Rows from block 3, named by matrix and row number. Rows with one number belong to one channel. Each number is 128 + 24 x the weight over its row's rms, rounded and kept within 0 to 255. All counts start at 0. Numbers have three digits each. After the name is the row's rms in percent of the matrix's.
# convs1: first pointwise conv (model.blocks.3.convs.1.weight, 240x240x1), inputs 120-239
# convs3: second pointwise conv (model.blocks.3.convs.3.weight, 240x240x1, transposed), outputs 120-239
convs1.118 098:125119152175131080128120103120114143146155087153132130173103175109145125095128119095122115133099139165145128131140097115168109102153139134122122106134116132143102105106125112135129119115148132099114115111136145110105107129151126126107120109091141107165124140147120154140088131110173136160087125085120144151105103111153118112123156122139174086115129154131135114
convs3.118 093:128145128117143106136104135160184140116142171102091082166074124114141154134102089124102143106075122104107139158125144124133116098121160128102109121117114169133120088133073142117135113157117148097102099139163119116099156136139125120117108159137140164134145080155149130132127105115127131115120123089122100107071125123151095135116083116106100155106136087105137100
convs1.119 098:125141142096112146112123154091138137099175141124105147146137151120114143136165067153130104100124127131127151115142081131102156153146140171150144170148129134129162132154103112142130117126122120105134087140148163148097135089167115121097145120124089119113138130127130110120159120162173115128106117163154117115159106119141123116110169128171116136110151135106123112
convs3.119 091:165090152072137122113140137142098111147092105150135122130151115137116115128091096128155109094176155149132127141115115155133085146141143086158151116109161131168095132163109076127125118119172117134154129118102115117068097125099142088122146108155142141140109119150121156105129151115156127109157110126103099149119133156095155090152177127121142107124138144104069156
convs1.120 106:102158195125114136111129085127114144128162149142127139119146128147133155132098169086145110100085132091122121132149120163169115111153125129087129124100156157159131122093164135143119122134124144170140160141159153107089116120132098140115134123155133062138165139112139156167138120089133106150098133104135139207152124176145127160132131098106146121178104093137117070
convs3.120 111:134125091111115116106100122130123165149131111146159154162108117140113113062100142094151120121149142156113152145133150138131132164135139135155113150121141171126140188171106116160137113132124159115117132151140100157199112184157111143126139136133114164127119120162148089109109094142120117134101084143127134103122102112135112138109104143128097142104107083118153113
convs1.121 092:149142179163173093136140155153131132125101110125135128104173131163121130074112127118124093145185172086135123116181133064152115077110188135121126099132101100156150132125097153131137139099114128102130168127144213127086119123108153143136133135114109128151158081119138122137163185120103108097119104166131116143153143097127134097152125116138121102118148115123164135
convs3.121 087:119094150130142105155135129131051150109125098122119143124155126126140135123151119116155134105088160114106123136130135120126132145162113162110163131155131165135115095147129149141119154119149134133136134138095038156146114102112123123155128136139102134172146181104095162161155102125098123155132105120094123128102149108156079067157107135105134096096096133145164125
convs1.122 106:123183096091061100144121155132109103118111118127126148110148127121119131123085128138156124128154138138141110086135128132099053123104101104124131172148132139066125107154114140127141135134097110125100119126142131186122149073126117085115139095125140084147089173158140155141129130138167102124111094109145108119156158109153174147099136132121106137206143102129122135
convs3.122 095:160147127105134103116136136158106135139191173154180078098135119120086149156146125133139165152097094121142152127118101099173146105171126112144113154116079106128110113077089136158095162150127130149132112142134123126112119102192090119136147139142120118120107134140095140146128161161131128147132085148120080144120122117144127094081113114076133112104148127153102158
convs1.123 101:178125158122128161137111108127162102108171117145106133113099152098127133081119156125076118114127134103158120103143159117103139147139166109100131112167085091125118117084084104131129101131115172121151084137172133140111167145131144173103136123127116151117144127120061177110109160127115162146173103185114160113116168157079144115135136133155177102116144140081136093
convs3.123 100:190129118152084142134116164134148086153143137100132105157138144104117111136090120132122123132104133122129125100110148153128160113134121129133135136134168188150113128118100150093137113105139092138131109158080088154104098140124134104130181117147087180135120127107153092135154091079147157135176129137159150129141113129121145134126098131151076070137095133122159088
convs1.124 093:136070110162093119161140150108135077151144139130096146109158124130116135101097153129098095125134087128107121124150107173109118103147143111124130145128111127131142123119132135135134123121118171132157125124117128130136138101119075190119163126146103115113110107080168169100107085120173134095122135135129129142124111138112111132152156097137148103110118115114127145
convs3.124 093:147130119123141093143141119115151144115124154123133128105123078125099094110114129117139100145081117139156114143102112154111109073144152103122131123135118134151099155128115140124129093170141111082134143116157165116120149121096154124158153145145127127161064118090152145141125138107151111165104151136136115142096135138144162137166126157157138148138119114143127148
convs1.125 098:121167119121101111122156145131174107135126139141118155092135135143166125185122093108150132180120115127111113142109127140102134130123128176155170091143123089135124133140110084110177191130100111147130115156122105135080130148153103128122126132157111070109185113140043102120126117119123130118131129081147108108138136105160106139120156087104132127126111133163163146
convs3.125 097:108118173133163127110135129105125118124119128124170125159131140096162098081123136140123175136132163140176174148141110138132140116111075084121134117121131113146117189118101155099124124081178135154146138142138130148077113129133140155131164142142109141115108141148124150150111112130106138117130126139103144148118132146140131159142163110109063192113118133138131108
convs1.126 109:114164137152113125141117165069131101118124135116114108133139148117125144067090098140159146092118132121110153138108089111122133126102148110093133096099132153159217120165065132103131109114109138172118136125155095126137090136139145117129139122177129142187129161147113115160108151100112122150151112108137154110152104104122092127137138147146113134105134155169129161
convs3.126 104:096129143157113122079139113158086164098134121147123172122141135120128088125156134131104111122129149127119117197069131161116133145101151109135125148126103142121066129175153118178153116129127121131133165093162132139128163159132102113108143125138116099094128128086093095132112140163130139136146098153122166133128130137138137098136146150124095118127047085147157128
convs1.127 099:128122110096152109070106113124145103171142131150131126180148123124140140157146137128146143098132129128142135115126144122126129157115120103136120171115127128118150133169118125122132130159141145167142134125147133104091129143134132097140141104122178143170133136141107159149092129121144155108134115158108096134109129123174159149132142120130085121111115095124151158
convs3.127 096:128129122128111123114112101072158092136141133152108051111131094135118123155097111151127147175094137117145111090158116122131104115119122109091138104153120116105138143092121127098142107126161130117139083146149177131151140124107098133126098081127090155147109109150113141186083167118120165145135095104135136141111120153140098135138145150118123125173128133141123122
convs1.128 100:114121156157160144115122113159135087150139142118083103114139159116112126074137121198071080147130151117160118107105163173120109158116090141174114163081093120154104158166137131128132103099139129105094112116090157137105134122146134136118138183164141115141153142072132113121152095100148146129128143144135123120134151118144156123119113081145124117138188165145127109
convs3.128 107:129150137115110156131111079112124120135113107102105152168158129106130133115157125079117103094137093121123125134122174154119108133090127161151142162123154154128132146113120135145115108116144113100124129127121148111107129099135082114077082125140092111114112130150180070112145128091112083127072151105148105098144122115120083135095085137129143118129104121138152118
convs1.129 098:090149169091137157108153102119109175084131137149119141138175126117087082122116121118165144149115125122089127100160134180108129122105171141105086172163099147130166139109171150109133107066128112151097109117081163134153066141141147123089130137101129073111160127101114084130137115144110124136090088088126129137099133139127130152097136170101146123121138117127129149
convs3.129 110:201145183123104099095132147122105125132111093124145094147112139151139085097133118140131142075135122171135128084128174093103122158128141141141105179089111104112129147099144139198128069108147130162145123125162117144125109163117117140154148127101101166157148176105119121146097127121135117119153124164134123164132120109134146156162186122147117135110166134149134099
convs1.130 108:082138079144093170146146190118160106154135138132137154143123174121132076153081090178138106115146133109130113096129114139111141114142134125097122096172094138100143127162116114111132150135146134182134138115118097112117113086135117095124147164124119135140172068118138181157161140160146122161158053147170143112140098115118135114103131134151122111146147115099112153
convs3.130 106:120171110127160171116092143120131085149130112101161184109129116123100109120110139126149137108102121147092149140175143130141144162166158121110105086128107124112139150133099124097132085131108076141164134132140107141112125157134136117131113131122158079134059141162107130141140154132092152113108184109134094116118147128093119116109145149125111113136135134130149131
convs1.131 090:109073127121114135103098120094158087136120086175136154189105156110095156049111138173117141122142146145125123120145130103152145154102119177160117121168120146136121146157120123095132130149129180145113136142126089119129097092099111069124139130167100149143179093102107135160111123111097128150088128169095107139109101101133141110083132136122154128135135113119099133
convs3.131 089:117108149110140101117145155134118156106144142107099132127124154147136121082075136151112101128148115134123111074118135127149137120136159127118122074135134142186186104106089118155120127126130166114154125115194102110134111063116093129100091146117113147191126115151132141131126131142141171093146140117098137147118145133117187135113105103105134119151132139179149136
convs1.132 106:115176128136134096086154103131164151142139136113154132188145105132095152127152114156136098119141108145139119123134150142129113122141090137053132115122119139120103129174137105185163158112147140153127148124106141167163099133172145137163152133111133081150128101151085145120097143110169085149131110129100117128118138142186129103122147114116132086115133132158163120
convs3.132 097:112109100130128160132079127163113106136137122118110129145083128167142155152139145118130143192120111149136128143101138139132151097128187125119132112184141146116120116120118155075136120125015121129166140130171126161149140123157159117143081133087139160101145137108170127136150112088140111106111142116113159146117153105142114135165159118124148159132134130121114118
convs1.133 098:116162086122123137161116123095135128101132160137150146118139115118131137115130121132130126127145103137147134119110162112123104130100092111071140098130115123152151098139171121120100074147105117108088139115154146132128140142094115159129116127127118150111150126122127113177114116150143177141132130134146102151117154146181090149114136185098159125123157124117114123
convs3.133 101:104097110131128137149153097151099140122118132096134153140113123143170147117126109148131137100090165125125133154117114122116125158083119080111108153145147096114093143100126096090142102113123188113144105154138113104157133101138122129163080126136118127165084134121108134117124102113135133133157140136158098116132122144139131141121104169175107153143100159110096149
convs1.134 116:133113086132121160140075139100124131138110140110098126096147144144127152109132092137108135126066131105161146114183137122125134119114165115130161107117144160057146086125132126158152119141060125136133117115126107125109133117111127124096142134149093121118121134133106129125138119117118120178126133114152122091119113181158125161126118132161135109136089141093133124
convs3.134 109:122087134100156146118117125133119129144137163119122157138156138129132123074172138091136133149140128150147152158153158142135109162122165135131134182133175099151117138116132097142105146129141147142132168155094075135132114125138133128124132127136046107114132135119128108128132148138141126133093177086163114128111136160123157112112113128126129096086170174158142208
convs1.135 102:129133104150141137105099126138141138125198158119117152125130128119100140146118143113118093116132154153157149123165183124140158102132157175111128115157132117096079107151098123144109138085119126120162091111133095107162153131087084145154123115153118153136141146181103128144133134120119131084121105129140142110138085133097114133108138128126146127100228139179142135
convs3.135 106:128122120142142121175165123147147173130124114175122122135153107145130192088171145146146099150137091111142155150108180124096159112150154130085107122148156142121128146124138131158125096158123126161160177128119146116148113142149131107150118128165119148120132139141116134164103100166122122099146132145115133160148103143131094126130134135074139110114146127109138125
convs1.136 102:136159145138119202112103125072149108113093135134119144105153153124171115142109131105129148077119113144154109164164130148101118154112111099126128095122137102127122115138100140153128153107047129111159117114141136107167158129093114095135155094158136130074151191155128182157120148154145167129132083154126139107168117192134135155106144091118156133105069140142129145
convs3.136 112:155090101150070132094135158137132122135125161104148095109176168138129120152170140111094134108132113145098131091148139092147131158143137137156133135148119156159109096120132127137135143137149160138099138103121151134176106150120107139146129175114128152151185133053117110110094152129157148175140095120170142110181122084131135102142104106097160134135115100192135101
convs1.137 116:136124116120148139126151154136149119186089133126121113117141127120092155125097123115147091075122082160121131129111140118094094115123131124101090135136127090158152090203133133138127114138125136109135130129169137148110167080159050082127157116121134151147100110134122133138113134133118119132093080089135152126111115159089117161144142175154162135146107114111123138
convs3.137 108:135145118125128134086196163144189151125092110108119145114072128113131116186169134139096177174148088130100159137111137126114135126135133117136141138110119120137091135148105121137117139120140177150106132112118135118128130136083106100104120120137153155131098101087106113169073125110133130126134131138150162126128122111188146151127119135128144177135103158155093108
convs1.138 090:145114144089124139173128122143116171108106129119118075114170113108111175123145137117116091161133131111134142127125133119133126114141116087145168137148153085157122114125146119142109109124125152122134171158125137123127108148135176116076104117102083127149157148108128146133143102131087101143116131088133073111181101112124160125150163142156120137125138100132127141
convs3.138 094:154124096139126123102109136125133103108128122134098133121151138151135119119131148159111080108057154148150118105147086150137113115141120076112111134137138114130116148137144130143098145110125140104089141106143110129094107123140155117064106144087119087103136142134107087145164076082162145133110116095138121098159099099128098127143137133137152112106129105126134164
convs1.139 096:162097142118140138160097152128139109131131097147128150129167102124129108073081113167098130144141149166121056140126160158144132114148143144129112175136107155111148112152133132130114141112131151127121126087154133118125135099143114147146132123092081128071095123144116135111091091097113108109122121121102159126137083176145109139186171106160131140133139109099136127
convs3.139 090:126123145114126119144114116157157101192122167119136121128128136114147125064136138115127094144065112116115153146129100132104182127136110100163127139135101154177158144107145143134117063143154123108125158088088113146135098154164107147107167157137119082142176074104126143146118167143103127108118121151127139102152117132118144123097091100138106083122091163119129144
convs1.140 101:090115115170158091125125142141130156119123082105126129109116165104100159133140100109133179124137087114125187150083138122124139113139095103150127143112123124149170106112131110082132152108159148133109174102114157148135148117143113102126169115151129150168127117157142129151107128161164202127129134132160077119130096125144088143099126040096143111135123118135128131
convs3.140 100:099136117132123169158160147135167112102126098136135122142154125097130158127113143130181140090106143191107075101087154165132117115111126115130121123157142101147101142152106148098127124118139089097146129113164135149105139119115144122177112162119119127111106122152117127132141126113140154114161093136103160148120106097117124165150136118124165128085124122130104118
convs1.141 107:121164148149129146110052135105124091124182120104122121146036122100077066137143126155139109152136100092114198116135125144100112115098133119106128146081127150120122143132127136146122077141153135128126124145097152119134099166099152131111139116155099102128147131104115152134175117046123088141100119147099132122116130136136145106139128136122137164084175133139145126
convs3.141 092:152118149121127105139112093113121125131133159157118113172158090091121097124124151170093124100092135145138131158143105083155102148144133124140121129159144134158157138154141162151143136087131139138131134111158125149113144141162089145132119142147124113143097133145089088197141094079137127185115158112127116132139156132136139171139165133134111130169160114106129118
convs1.142 094:101139138098128113091132091092085105154143066125144106131107154162129130135146160166119125155115146128105150078162136132121130145119158128131115168112174176143151087157121114109140096129143151106160115090129140133126122151131159114121132129169093165110108170127139177138115124135113136141132153153119145136070152112118121127138091154128147158089094121142152159
convs3.142 096:114115126137112142137130120141165155155144137155076137122152134166135157153142147134130159141143115126132101153119148144123137063088154129115099147137161102137136105165101131152147146143153148092106182155076129082115147168121132142083123108109095140102135083126094101105158109174105149131182134079138123138093124135140131135128114157147135086149090124132158134
convs1.143 113:150144093120099147099099153114162137170118163134118067166130127139128159084094163109155118102080097132122137145103136130127134109111052143107124171135115148082126111139145113148159156142137149131136134090153093088140156102106086109149131141110180126110102122117112137123131132098130098176150130124126110122059109194120089159125113106105117127095134145118129140
convs3.143 114:134138170122124106070102115105130132148197125132145107122135128115154146141125117137106094136109114141092122128132136159130158145100146131105126099132162111089133083106117132089121127117105094135119113144111165171130134116114115147094130107141212101111150114151102111110139149115155134133104179112143102114131167099143104141102106137091101120143152097097129120
convs1.144 094:102170136137126152126113153139123145128147128137118169122154137099147112179097112124118131090157111128153125130109113151120149115132132213112121111164127135150114123139102108145154114153182104142132088176142176163177170098147083166093139099089130147159119150116116171137110142129134124107140129122102139138090128110098128123110138203145127121123103127109162125
convs3.144 095:119105133147131136146136117138166151116096156100144113131108075114128139144120093112151139130137139124118121120131135161123111121112132180140141131143125167120106150159158129086144061147128116090147080121128109113126166129153132134125142163128106120118113166129130120134123152155099111117086109113124088146143128090120126151121128112095137139158092139154133134
convs1.145 098:139163152132118111087148155109134144121130151126139110129113146144123166084109111119130103072193124152174125153130138133092119172112107107094146111132125096118157112166160167081153172130105113134110124107114109085107154146128141140107144162150088165118173152136144119111116141120129129121134100153178135132108165117075164140127134091121104132159137128149133128
convs3.145 104:101137166145126144129112118096184093111116140129123114108109117127130118107151141122142090117160107130145096151118118131156163158125108123125138095205172119169124143165129168114108064125114099085149105147113129150112126137156149167132111098140130125179136108115099098104152134133112158166097185106128134150147127107118127163154141120120137141156127135118141101
convs1.146 102:102164122163138136136143104146126123126142146126153095147130135153119112121146103143152105095099179129133138139123137144152109135132144126164109113143087078164124149070096153132143123144112187144147097138092141092128123121159105139155144083129141141135103147129098185101141130124154154127123152121115118127119112116114161110082163155097116127093139086087125139
convs3.146 101:151107113141137102143116143155132129139082139139170144095137142143115123164140110104137102131118123131143155095151116114134144124104120145170093162200167141140163135121114137147107103123125136098149143103151089136174141186153109148122096122095145128121173134164180147154137142122088111125156125144163154145105139115129099124126096127149108118121144115149119105
convs1.147 115:129141104122152151108146118123123111121164128124112159146118166150046146079141106144147161131125120122130085087153088091118136128072079109099090096156108131108104103074159081129137143159124097110145118156087124109099126159130128134120149143140161092159177100121123117119122135156143134150145107150152143132128140117141116115132096145136120123123134097154134127
convs3.147 110:154177094068175121084089123131088136146186126123139142107128121141079116136099127129138088115129125171164127101137057093133126131096102159130119084139125092123132107140159137117143155151189111083115112109144161145106090138123110111091074176131152124139140136118109101089138166120091139106124151115137109140129126101125123162154089132115112154117129135134169099
convs1.148 099:163172126142161098115116104160123114111092111137151132115140112134052144132116140120113154163110115122155121151165124171143082148112115114145168130169102101070107132135092129100130090157144131121154118131117134149166105150128113101123143159118129102129123133161092138153201158144127165085140118110093107134135138110064159139148108133136141133117122110107113107
convs3.148 099:138142176133156136119140152090114116123108115158094143135158140112128133144109113098124146127142139155097157068120120201138119082118145132152123128106159116121151162104107164126149147140099099111107120111143130130116166110098133146138087182113172133145128137109111144125166086079136120140123084088135151116114164134145130163137122130106123135116149084130123127
convs1.149 102:114104133109141140137128116137124142121114126121120134155132111119108129075156215113118134111115137135130102110093155169120145103112129171151181137106138133158140127109091136120133140129131111107095114140138114115102140094145156141102169170094132113143125150126130137113119142079118109089115125123159152122118100095127106166119123131128090129133119120145095141
convs3.149 095:088147130168153119127144152122142099106114160138136083114105113119164106137158093116128119135078112098110170136123108138124163077105152106145108109136124133099168151124122134137155131134128146164155064148080133135106128114137148121148160162131146140101109143139135088167119168106111126115138112110126125095064155119137106138120135138136135134156172151154119136
convs1.150 116:102144108126115129096193157127133099125189145143139125077150127146139124155144190101127107088139138132155120137109151157110107107123149148151160124070110127116133136106149150146168098094122124128123155129136114094091132116134153146112143107136137133110130136136125099162119147144152102123154145116098122136104151139157120115146105113118153099096116112123144121
convs3.150 097:104103115109124163105136101168146125119195051168061119094096147130126133149157100112103130085142137141109124146105146163139129148118160146142102113113126119108120146154112130117138120212147077143129112104107101114099166105128144120119156122117094142129134116153082130068146099116097109107136099111143127133149132132096147135124160153107155127103132106122143111
convs1.151 093:133145132137106118133101130134184100138123112127101137135104148128130122132122125158167125096091131105128116136085138183087112115115162131107144101134098147117155184148132125131130119159143110125139097156141076120102151161080092093182123163165103092121190127159117141132116135137120134114123160125139126092137132129168135111146110158171146134109114171123163075
convs3.151 090:145149119182130146138137151145133097115118136096167120146119130112100133119148116163170152159094121104144098109094159149089113144150168149151106161142094172163153106129134139132138136163112159136140132137053103118128159112124106180116141176134113145081097163117131137182128145158134091108122142169102150092118150118156090121157145155166149085139136151113115110
convs1.152 093:159149128132158116146094125111126111151140173118113114135101157129120112160149138114108135144135132139117167089098113126071126155108168139072127151119086124097144129119141144098136139126118183135124124115094116106118111104165105104122086168128188156112154099153107158163094058151109070123108175151139137167152104135111148137141119127129112118090125122167128128
convs3.152 099:121156163138123109124153152095104134108117105174137137124164123154119109099110115087111167165133153097171122149133125138127165126113106136117149073138124135156164093081123097142123104139128133146151141125102124116110133121148099125137115074113157145142105136091116111143155097166168130089141099128130166133075115118107147119119131122112130110124110127152149112
convs1.153 102:152129126155118135165078116075104118117121112136118109148165143161101126073151140112133112136123102159106131122155105130136154140144140150107100090152123126114154165132144150168119118139142131122143174107107071080120127115166115124157136089172120135130122109135141150132104145109132111108129097149112116120116130108107099138152111103124121131104142165110124107
convs3.153 106:122135094093146145174136129110144101123111112119128132120172128119151146153118070117137147144109149122102101099143173168161116113141172109098118101122170176141117178053128170143130122109092144141144106122095147105125143162116118090125113113129086127152136130099145125140122134135155112109134219106098138103122104118150154119089128129158155146133148146104152122
convs1.154 098:123148117132094178126129110095128118150109140135134154091139132120049121140123180094154131142127109129142170075182122126123169106120127105154143092117105134161094097116120134153092095127098140140126156131116169155135141145175160144158126101124101136123115117201156137127167134166136121116123112132144082137095111092120100131145146126126136064094090158153138091
convs3.154 100:126123133130106124126107107113112131117136146112125088145100194095141153186061076129100171118113107135133150159132150172114152153153163113133100146119135104166149113157116111148141107117133132138117105152158089123106104140146049115166133132129118154092110159084170141159100136122128158140134120152102106079111113144114111149112114145109135086109126088093129101
convs1.155 102:109169131153111163116156108113135153135105157153141112111138133132157147102149136103133147074182113167120123100068099138149115109107114155124126147158180123167110144127154122107128116177118175143161116141104141088135138173116115145115137149105133120152109117141155120115129107104153100080118140108107108105126143148166087148120142141106137140086126134114096137
convs3.155 097:128116123124107129119147147155136134139119122107140116118128128131164141154140112173103151129142103113106144112166170131121090107120127141144150170112137127115172118130124132137135160085141175119109141117136102133091138150138105083113114156156063154152098167139148132128185137113179143151133164116142164097110092129166163164143102133107118137146123158148150102
convs1.156 103:151167135141115127171107139152140073150131131122150127160094102102145160176140128162107146129165128128092138128096171121100141124100149098147161091090128127118152163095168125167133132130158155125102140127139129123126120122144160138156135145078104108125145125121100148099090102145114166150131134177123143122132142152086104076148096134139106134138099158063121119
convs3.156 108:133096119120130139107084163151128101128129102122143093100120137119078150148120114107130121127113081090148128102138071114137171127146099149115131242138120125151156163156119158093132142140135142119126118149109128119102105170155137136149122149119116089113101147121094145152150122140125134086118129145139125124089144125141138126173181146135131136133171103152115158
convs1.157 104:121151122147125145138137098140153111132139157130117104114063156103125137119107126159090153129152136150118133128220132124175106139107099121112108153142139125142100114121061163141132122110059151154144107138135142127118109134128122150135109146131145108120115167147106152131103107085097081120138133146144135191167137217122153134149115115169090146134125119104129115
convs3.157 105:139158130137132150185098153115093139101152097153109152098154138146120151158112096094188113104167110138154152135118136128121131118131088135119137112146129101130134143109129074162129144114145142098115114117128158146106111169107165125101164108083151106145132131139132129185144138129104140107115154152135089094095157139112149098140114109088117156196161101119075167
convs1.158 100:129147139132147109143140114153146147084127138128142093111139186140102098102139140115140178105112146134110130159150124138127161137154170138134138123118096166122140107117122091126120123108128085138112134108117097131106146133130110085098114127110102144127139121133152140177128161124102150078135123117111167137131129117140172110082126090103081130148097142075125143
convs3.158 115:126127127109108113133139073113126127162136123140136127141115110106169145097104099115092087115129091084133124125104120127118126122098112092156114158114089123149086105106117115115125128123141132188132145082138120127111104121174144123167111127118138112121145083108113086090126123174082133070142116194076121132122099132139143122150111110100075107104130122130110130
convs1.159 103:168147070100136138126109085107142107141117080099158099111116156092157121131095164185126102135094113115152106157190111141113143149134123147121129137139141137099157106125132141140140148099169136123148149140135150082196102124117131077106122122131144156136143116130145083131137096114107182154123140148167114129165163093107096062135134143126111137118134127169155152
convs3.159 096:117078079139126121138132167132145103126152160179131151123111144090112138146105141100146104139145129129111167122110118108089116106123140160119139138181146110135110140125121128137113164170120098154149115151107089151110092121107158146141128192093149077120175193140107095117099117134150116141115089142110088102139153122076092163115124109143118144124113099193131145
convs1.160 102:121142098147138118127093123145166146146131137139141092138122119116121192097088147130135158091145118104143142125137114151126150124122161098123140116078109178111168133132156116109138146111176110145130133111155129159138152124120157121167142145125038126138148133123077075116132107135120150096083084168113136182169141132129122109137124094087139132125122103150116111
convs3.160 106:122128120163114153153137119116127070150086138120123120082132124121158090143108119169125153147130131117125111114152093161116115119092133176153152087143125125096138124140164097165119062100148168128064133127098101129132132123103122134120110081149142108116043128115104101150149088163145154120153141106163154105118132133153107108108095155092152139120118098139140159
convs1.161 093:157115114139119143140128119143111147129103133148132116158139110128030155147155121120119137106109089108182155105170134154148104121144128137126093117160123183095132128134135124108100117101123131116119112122162099101152128130123111143074129133127131155135153109161140115137119126120098118144142121112152099121149170105146106148132125099141116195121156132142137130
convs3.161 086:156135103111127133108129120107184172084127111116151088151146101104133063140163073118138123139142109152144109142156141137109077155142100112158146106126163157092127160120118108141129149130167099128118117112126095163109138103109155142100113139130096157148139126139115145123138106117162140108123124102111160133116134098124119126132118087142131168158172103122134089
convs1.162 094:150138144171121126093122144129115169143166131130111147134128135098128065148121141108136122110142145120089091109141104145106128101113119095107105125114094098097148116141210186141111133115133161121134133101135100123155136102150105123088121173188124102181198095094103146152120136120165134134133120127141142126166142131078145132149133149138093130111166172140165127
convs3.162 098:139160150115133133099090110104103107143124143103125120149110102164120153164114108153118109103113117101165150141131063131163146104140162120108105110120108138115105110116096079056130122143129121114149120142147134121143099100110157144067170149161094132149131145181078141164118137133077145148108169064141084143112141145108164132083103140083146104163151133131116122
convs1.163 096:115121131129113092143160107134147151066148172091136116135152126145113104117164152123136112142141111108117124113112174168151123114168125108122114146113114133151110141118029141105133132126095127093108101154143117118108126133154151096111106115154128141077138169083135131136119138115138133172140138125063146125161131096078148107143134109163150105154130133167162099
convs3.163 098:165131100107129123123097114154128140077142120148130137117126130143130119143109104128116151166148117119104190131171187164119115053139119120124170169158108140142140105115128190104150115129114129151117098162098147151108174121142146159105083120157169117148132096111148142128092159130165126116114119127154119135144103111144104132120174096130108144128163103108096135
convs1.164 100:122129123104154122132085128159153091121108138131142126128141124125149136131122114140121131115146107117121124142134135160121094170164103125143141156163139163189146140133095106146119125103140138125166131102090144156147136132137105124136138100082113146111143130167095141151088165133074138091108117110182126138138126121069133168114133144149140112127149162181128187
convs3.164 096:115110121087124125116100122120164145116131164154113164141105134105129087200139123094086101124103142143115129142166167126101170119119166144162153123115176160203132124118123153128146138148124091104157140125098140129126156183121104112129120167101117120148094139142154125179132119164088122130113151137059149156130139117129107099132134123121106106084114150107138185
convs1.165 094:138133140147159067153129131129149137025127099119114117144112148135124173123176092107169113173090112088092140110138151164118126113144123135102112087137133121129169130104130144104174079123138116154043105127129144143113140121133103135136130137099114109106140129109111143097124136125118139139156115127105121088132161108118088121185130138116103094110129140140136142
convs3.165 103:123142154144142123090153143128164145077106120123128151159137120167138106155132144122156091125134130128137205141111133170156129134119153133162135152137144120133113104123125107137177085119095099233119086137132130149145140170161064125169123108101109162104123123153133101085093153105116145112107113112102150147152099147099125128150104137138143133109144146124144099
convs1.166 115:101118118102085086132116120111139111164136153127127130145142156144148137173121106126175145110094118100119143135128088113143147134129098136161117129121162093182169126156149137138156148125108070149131133168144139162129123169124159194120135099148130103110120127128130105156169106120130128161108111167132124136140165130108145121140155130096154132125153103100137106
convs3.166 103:140118100088106167133084150116150079148160121133105128141157101136134151105131145145150124136127145121103077125107125146125125142163132118110122138128130184161170144157161132127154126125092174102168131123118134120144146148137108100104110110115123123131035119126120138141141112155125149152114124109155116130157170132137135127087097118115126167144165121127143128
convs1.167 103:125150095154161177167143127154140138172095130155134133144148138169154148115133083102160119128125122105130182129106152117159122114144157121148130073115116128080124109131114124108129108094141094132117108129162124164107122131111084157116119086153161153122109122126124119162088146170051127116139120149155163136087096130115130184122114123117122135143108131119155100
convs3.167 110:149138106139136102132132163170145090123129097124094100131144142106165109180159144112105119128096128169128099148116107124171126109158143120080157107159142136116192115089144132119128151117058138147149110123168119124121127128107177112136135200096179135114117148102056107126126137115111129110127130107130136127121135118125147119133150106105118135120096112138131148
convs1.168 101:124164146111105156143107130130102158146083137134131136112130134131111139132161137141105112110117137116135205100181138148098084127152154125176124156109096147132130131119104091093148162123146126116127158127135122116115130180094181131125132112103147174140151133197140132138135127095131118095129129132132128106092087113106133095095129102122134187101142125151130073
convs3.168 087:131166110148159174163129133086146119164129133169189104130139127144133109098132166163115128143117151137128106102118147137198103154170116137157112133162152134128126176131150131145121141142135138137100106125085132050181166139167142139103099172135106139108137153136121137155137165121119190114129104109103128163142108142147117121165111152127144089095129109111147127
convs1.169 099:141134116120084164129124168165109130141139116110136126092114102130120145168167156190125135129138136129096130141131151151118116133141079143115164136135165069131097114149120102125159086156115124152117139125130116112086133148133190078099128113138133125146080124160140088137119141116126162176112101082167145108145137109110074125143158104140126124153129125117121138
convs3.169 101:090106134168141144164109133096146159112151137138120121109109099118147103108121161179125110104132161166136140121124129118130138153139187134115124163142153161127122113136142157132146155128129167087150126145141166104147158116103109095135161085125131122110163121137132108120119134065092144115100108105122146098134139153156104123103132082168145127131167126134128133
convs1.170 096:138135133165145099155114125101126133102094115121127144106121116157193096143106165156121160159151134104126100114129090068106142145101142123120119164154110141142137099085125122171124154152157163101140107146121145132150127139119179173110120129134126146164123128110084107174148114126128138110108144130155153132095124114085123128115137161155149085100142092165158141
convs3.170 100:124154130149110140119137146114138118109129119092134123074087162117140090138064109118115098098145134154179111088139096121135098112163110092093093135100112107112134147168115105124132112099099086127129134124142119182128103126119146129137145136145125116095118132133108142115127115135125136127117155084138139124091138130141163177120099142080158134139123117123142130
convs1.171 100:151080126109116109150129109136169141146119092143157095111151150168114106135075124144119134126099127117142116167160111137097115142124107155164085121114125121122163107117163127128121134123112144120156119134129074150120133133156163161098140089151119109153093150154136144134125126101161128107120103128139126189137118207099093153143146173096139111147053116155140147
convs3.171 091:124134151167137137163107123155126156169125111144097116140102117120133137110158103130093129101125170137159150161086138105171107151128127123165160155125087184095092133158127137139169120118125098130132150131135170119127133164128113103127128102107082103168126182095095087108114130167168114093100154148137109081098135088121142112130154096117129122135120154115096098
convs1.172 090:087093098146110101151091109123116076168119161155100141106124093152135138126104143168125138085139121092125129088117101128091134167115102110122130153143118087172165124142132145133175109145108157117127128084124115121129149108149119081124168139120143161125128118130148153154123186138120094139136165151123137101134119121133140146153100136120114147129186109124135128
convs3.172 096:078139135133151128109146118123152122127122118096097133138135098085148151187140084108110191117102140127148094154151123129094128137134151119135133184169136120156113109084153157128109098142197108149136095125123148101075129123154148118130099151097096122161111131159118113135130086137126134140127159125143050151160129149102117103132157134151102114141157133119108124
convs1.173 096:106144109143128063157086136079156154164167130122119126102108138093167119142096127118183129120160128150112131126137133161122111115130151068123137113164098163109200148120137072150131126097169128120132113089129123165121120126120178092135100109129126140125154117154141137127119102122122116096148130085143157165099188101107150127117156097137122119152172121167137187
convs3.173 102:136127125167134142095131105125144181113139158164120098119144128171153091142170130140091086169091105121132141093145116163074096082116147112186124128110130106174116092155109115145114083155135135159117107136139115112110095127183119139120106113128125121102116137118097127098154176117137141078119137146157127122145112162161133128171146117128092111133120075092093142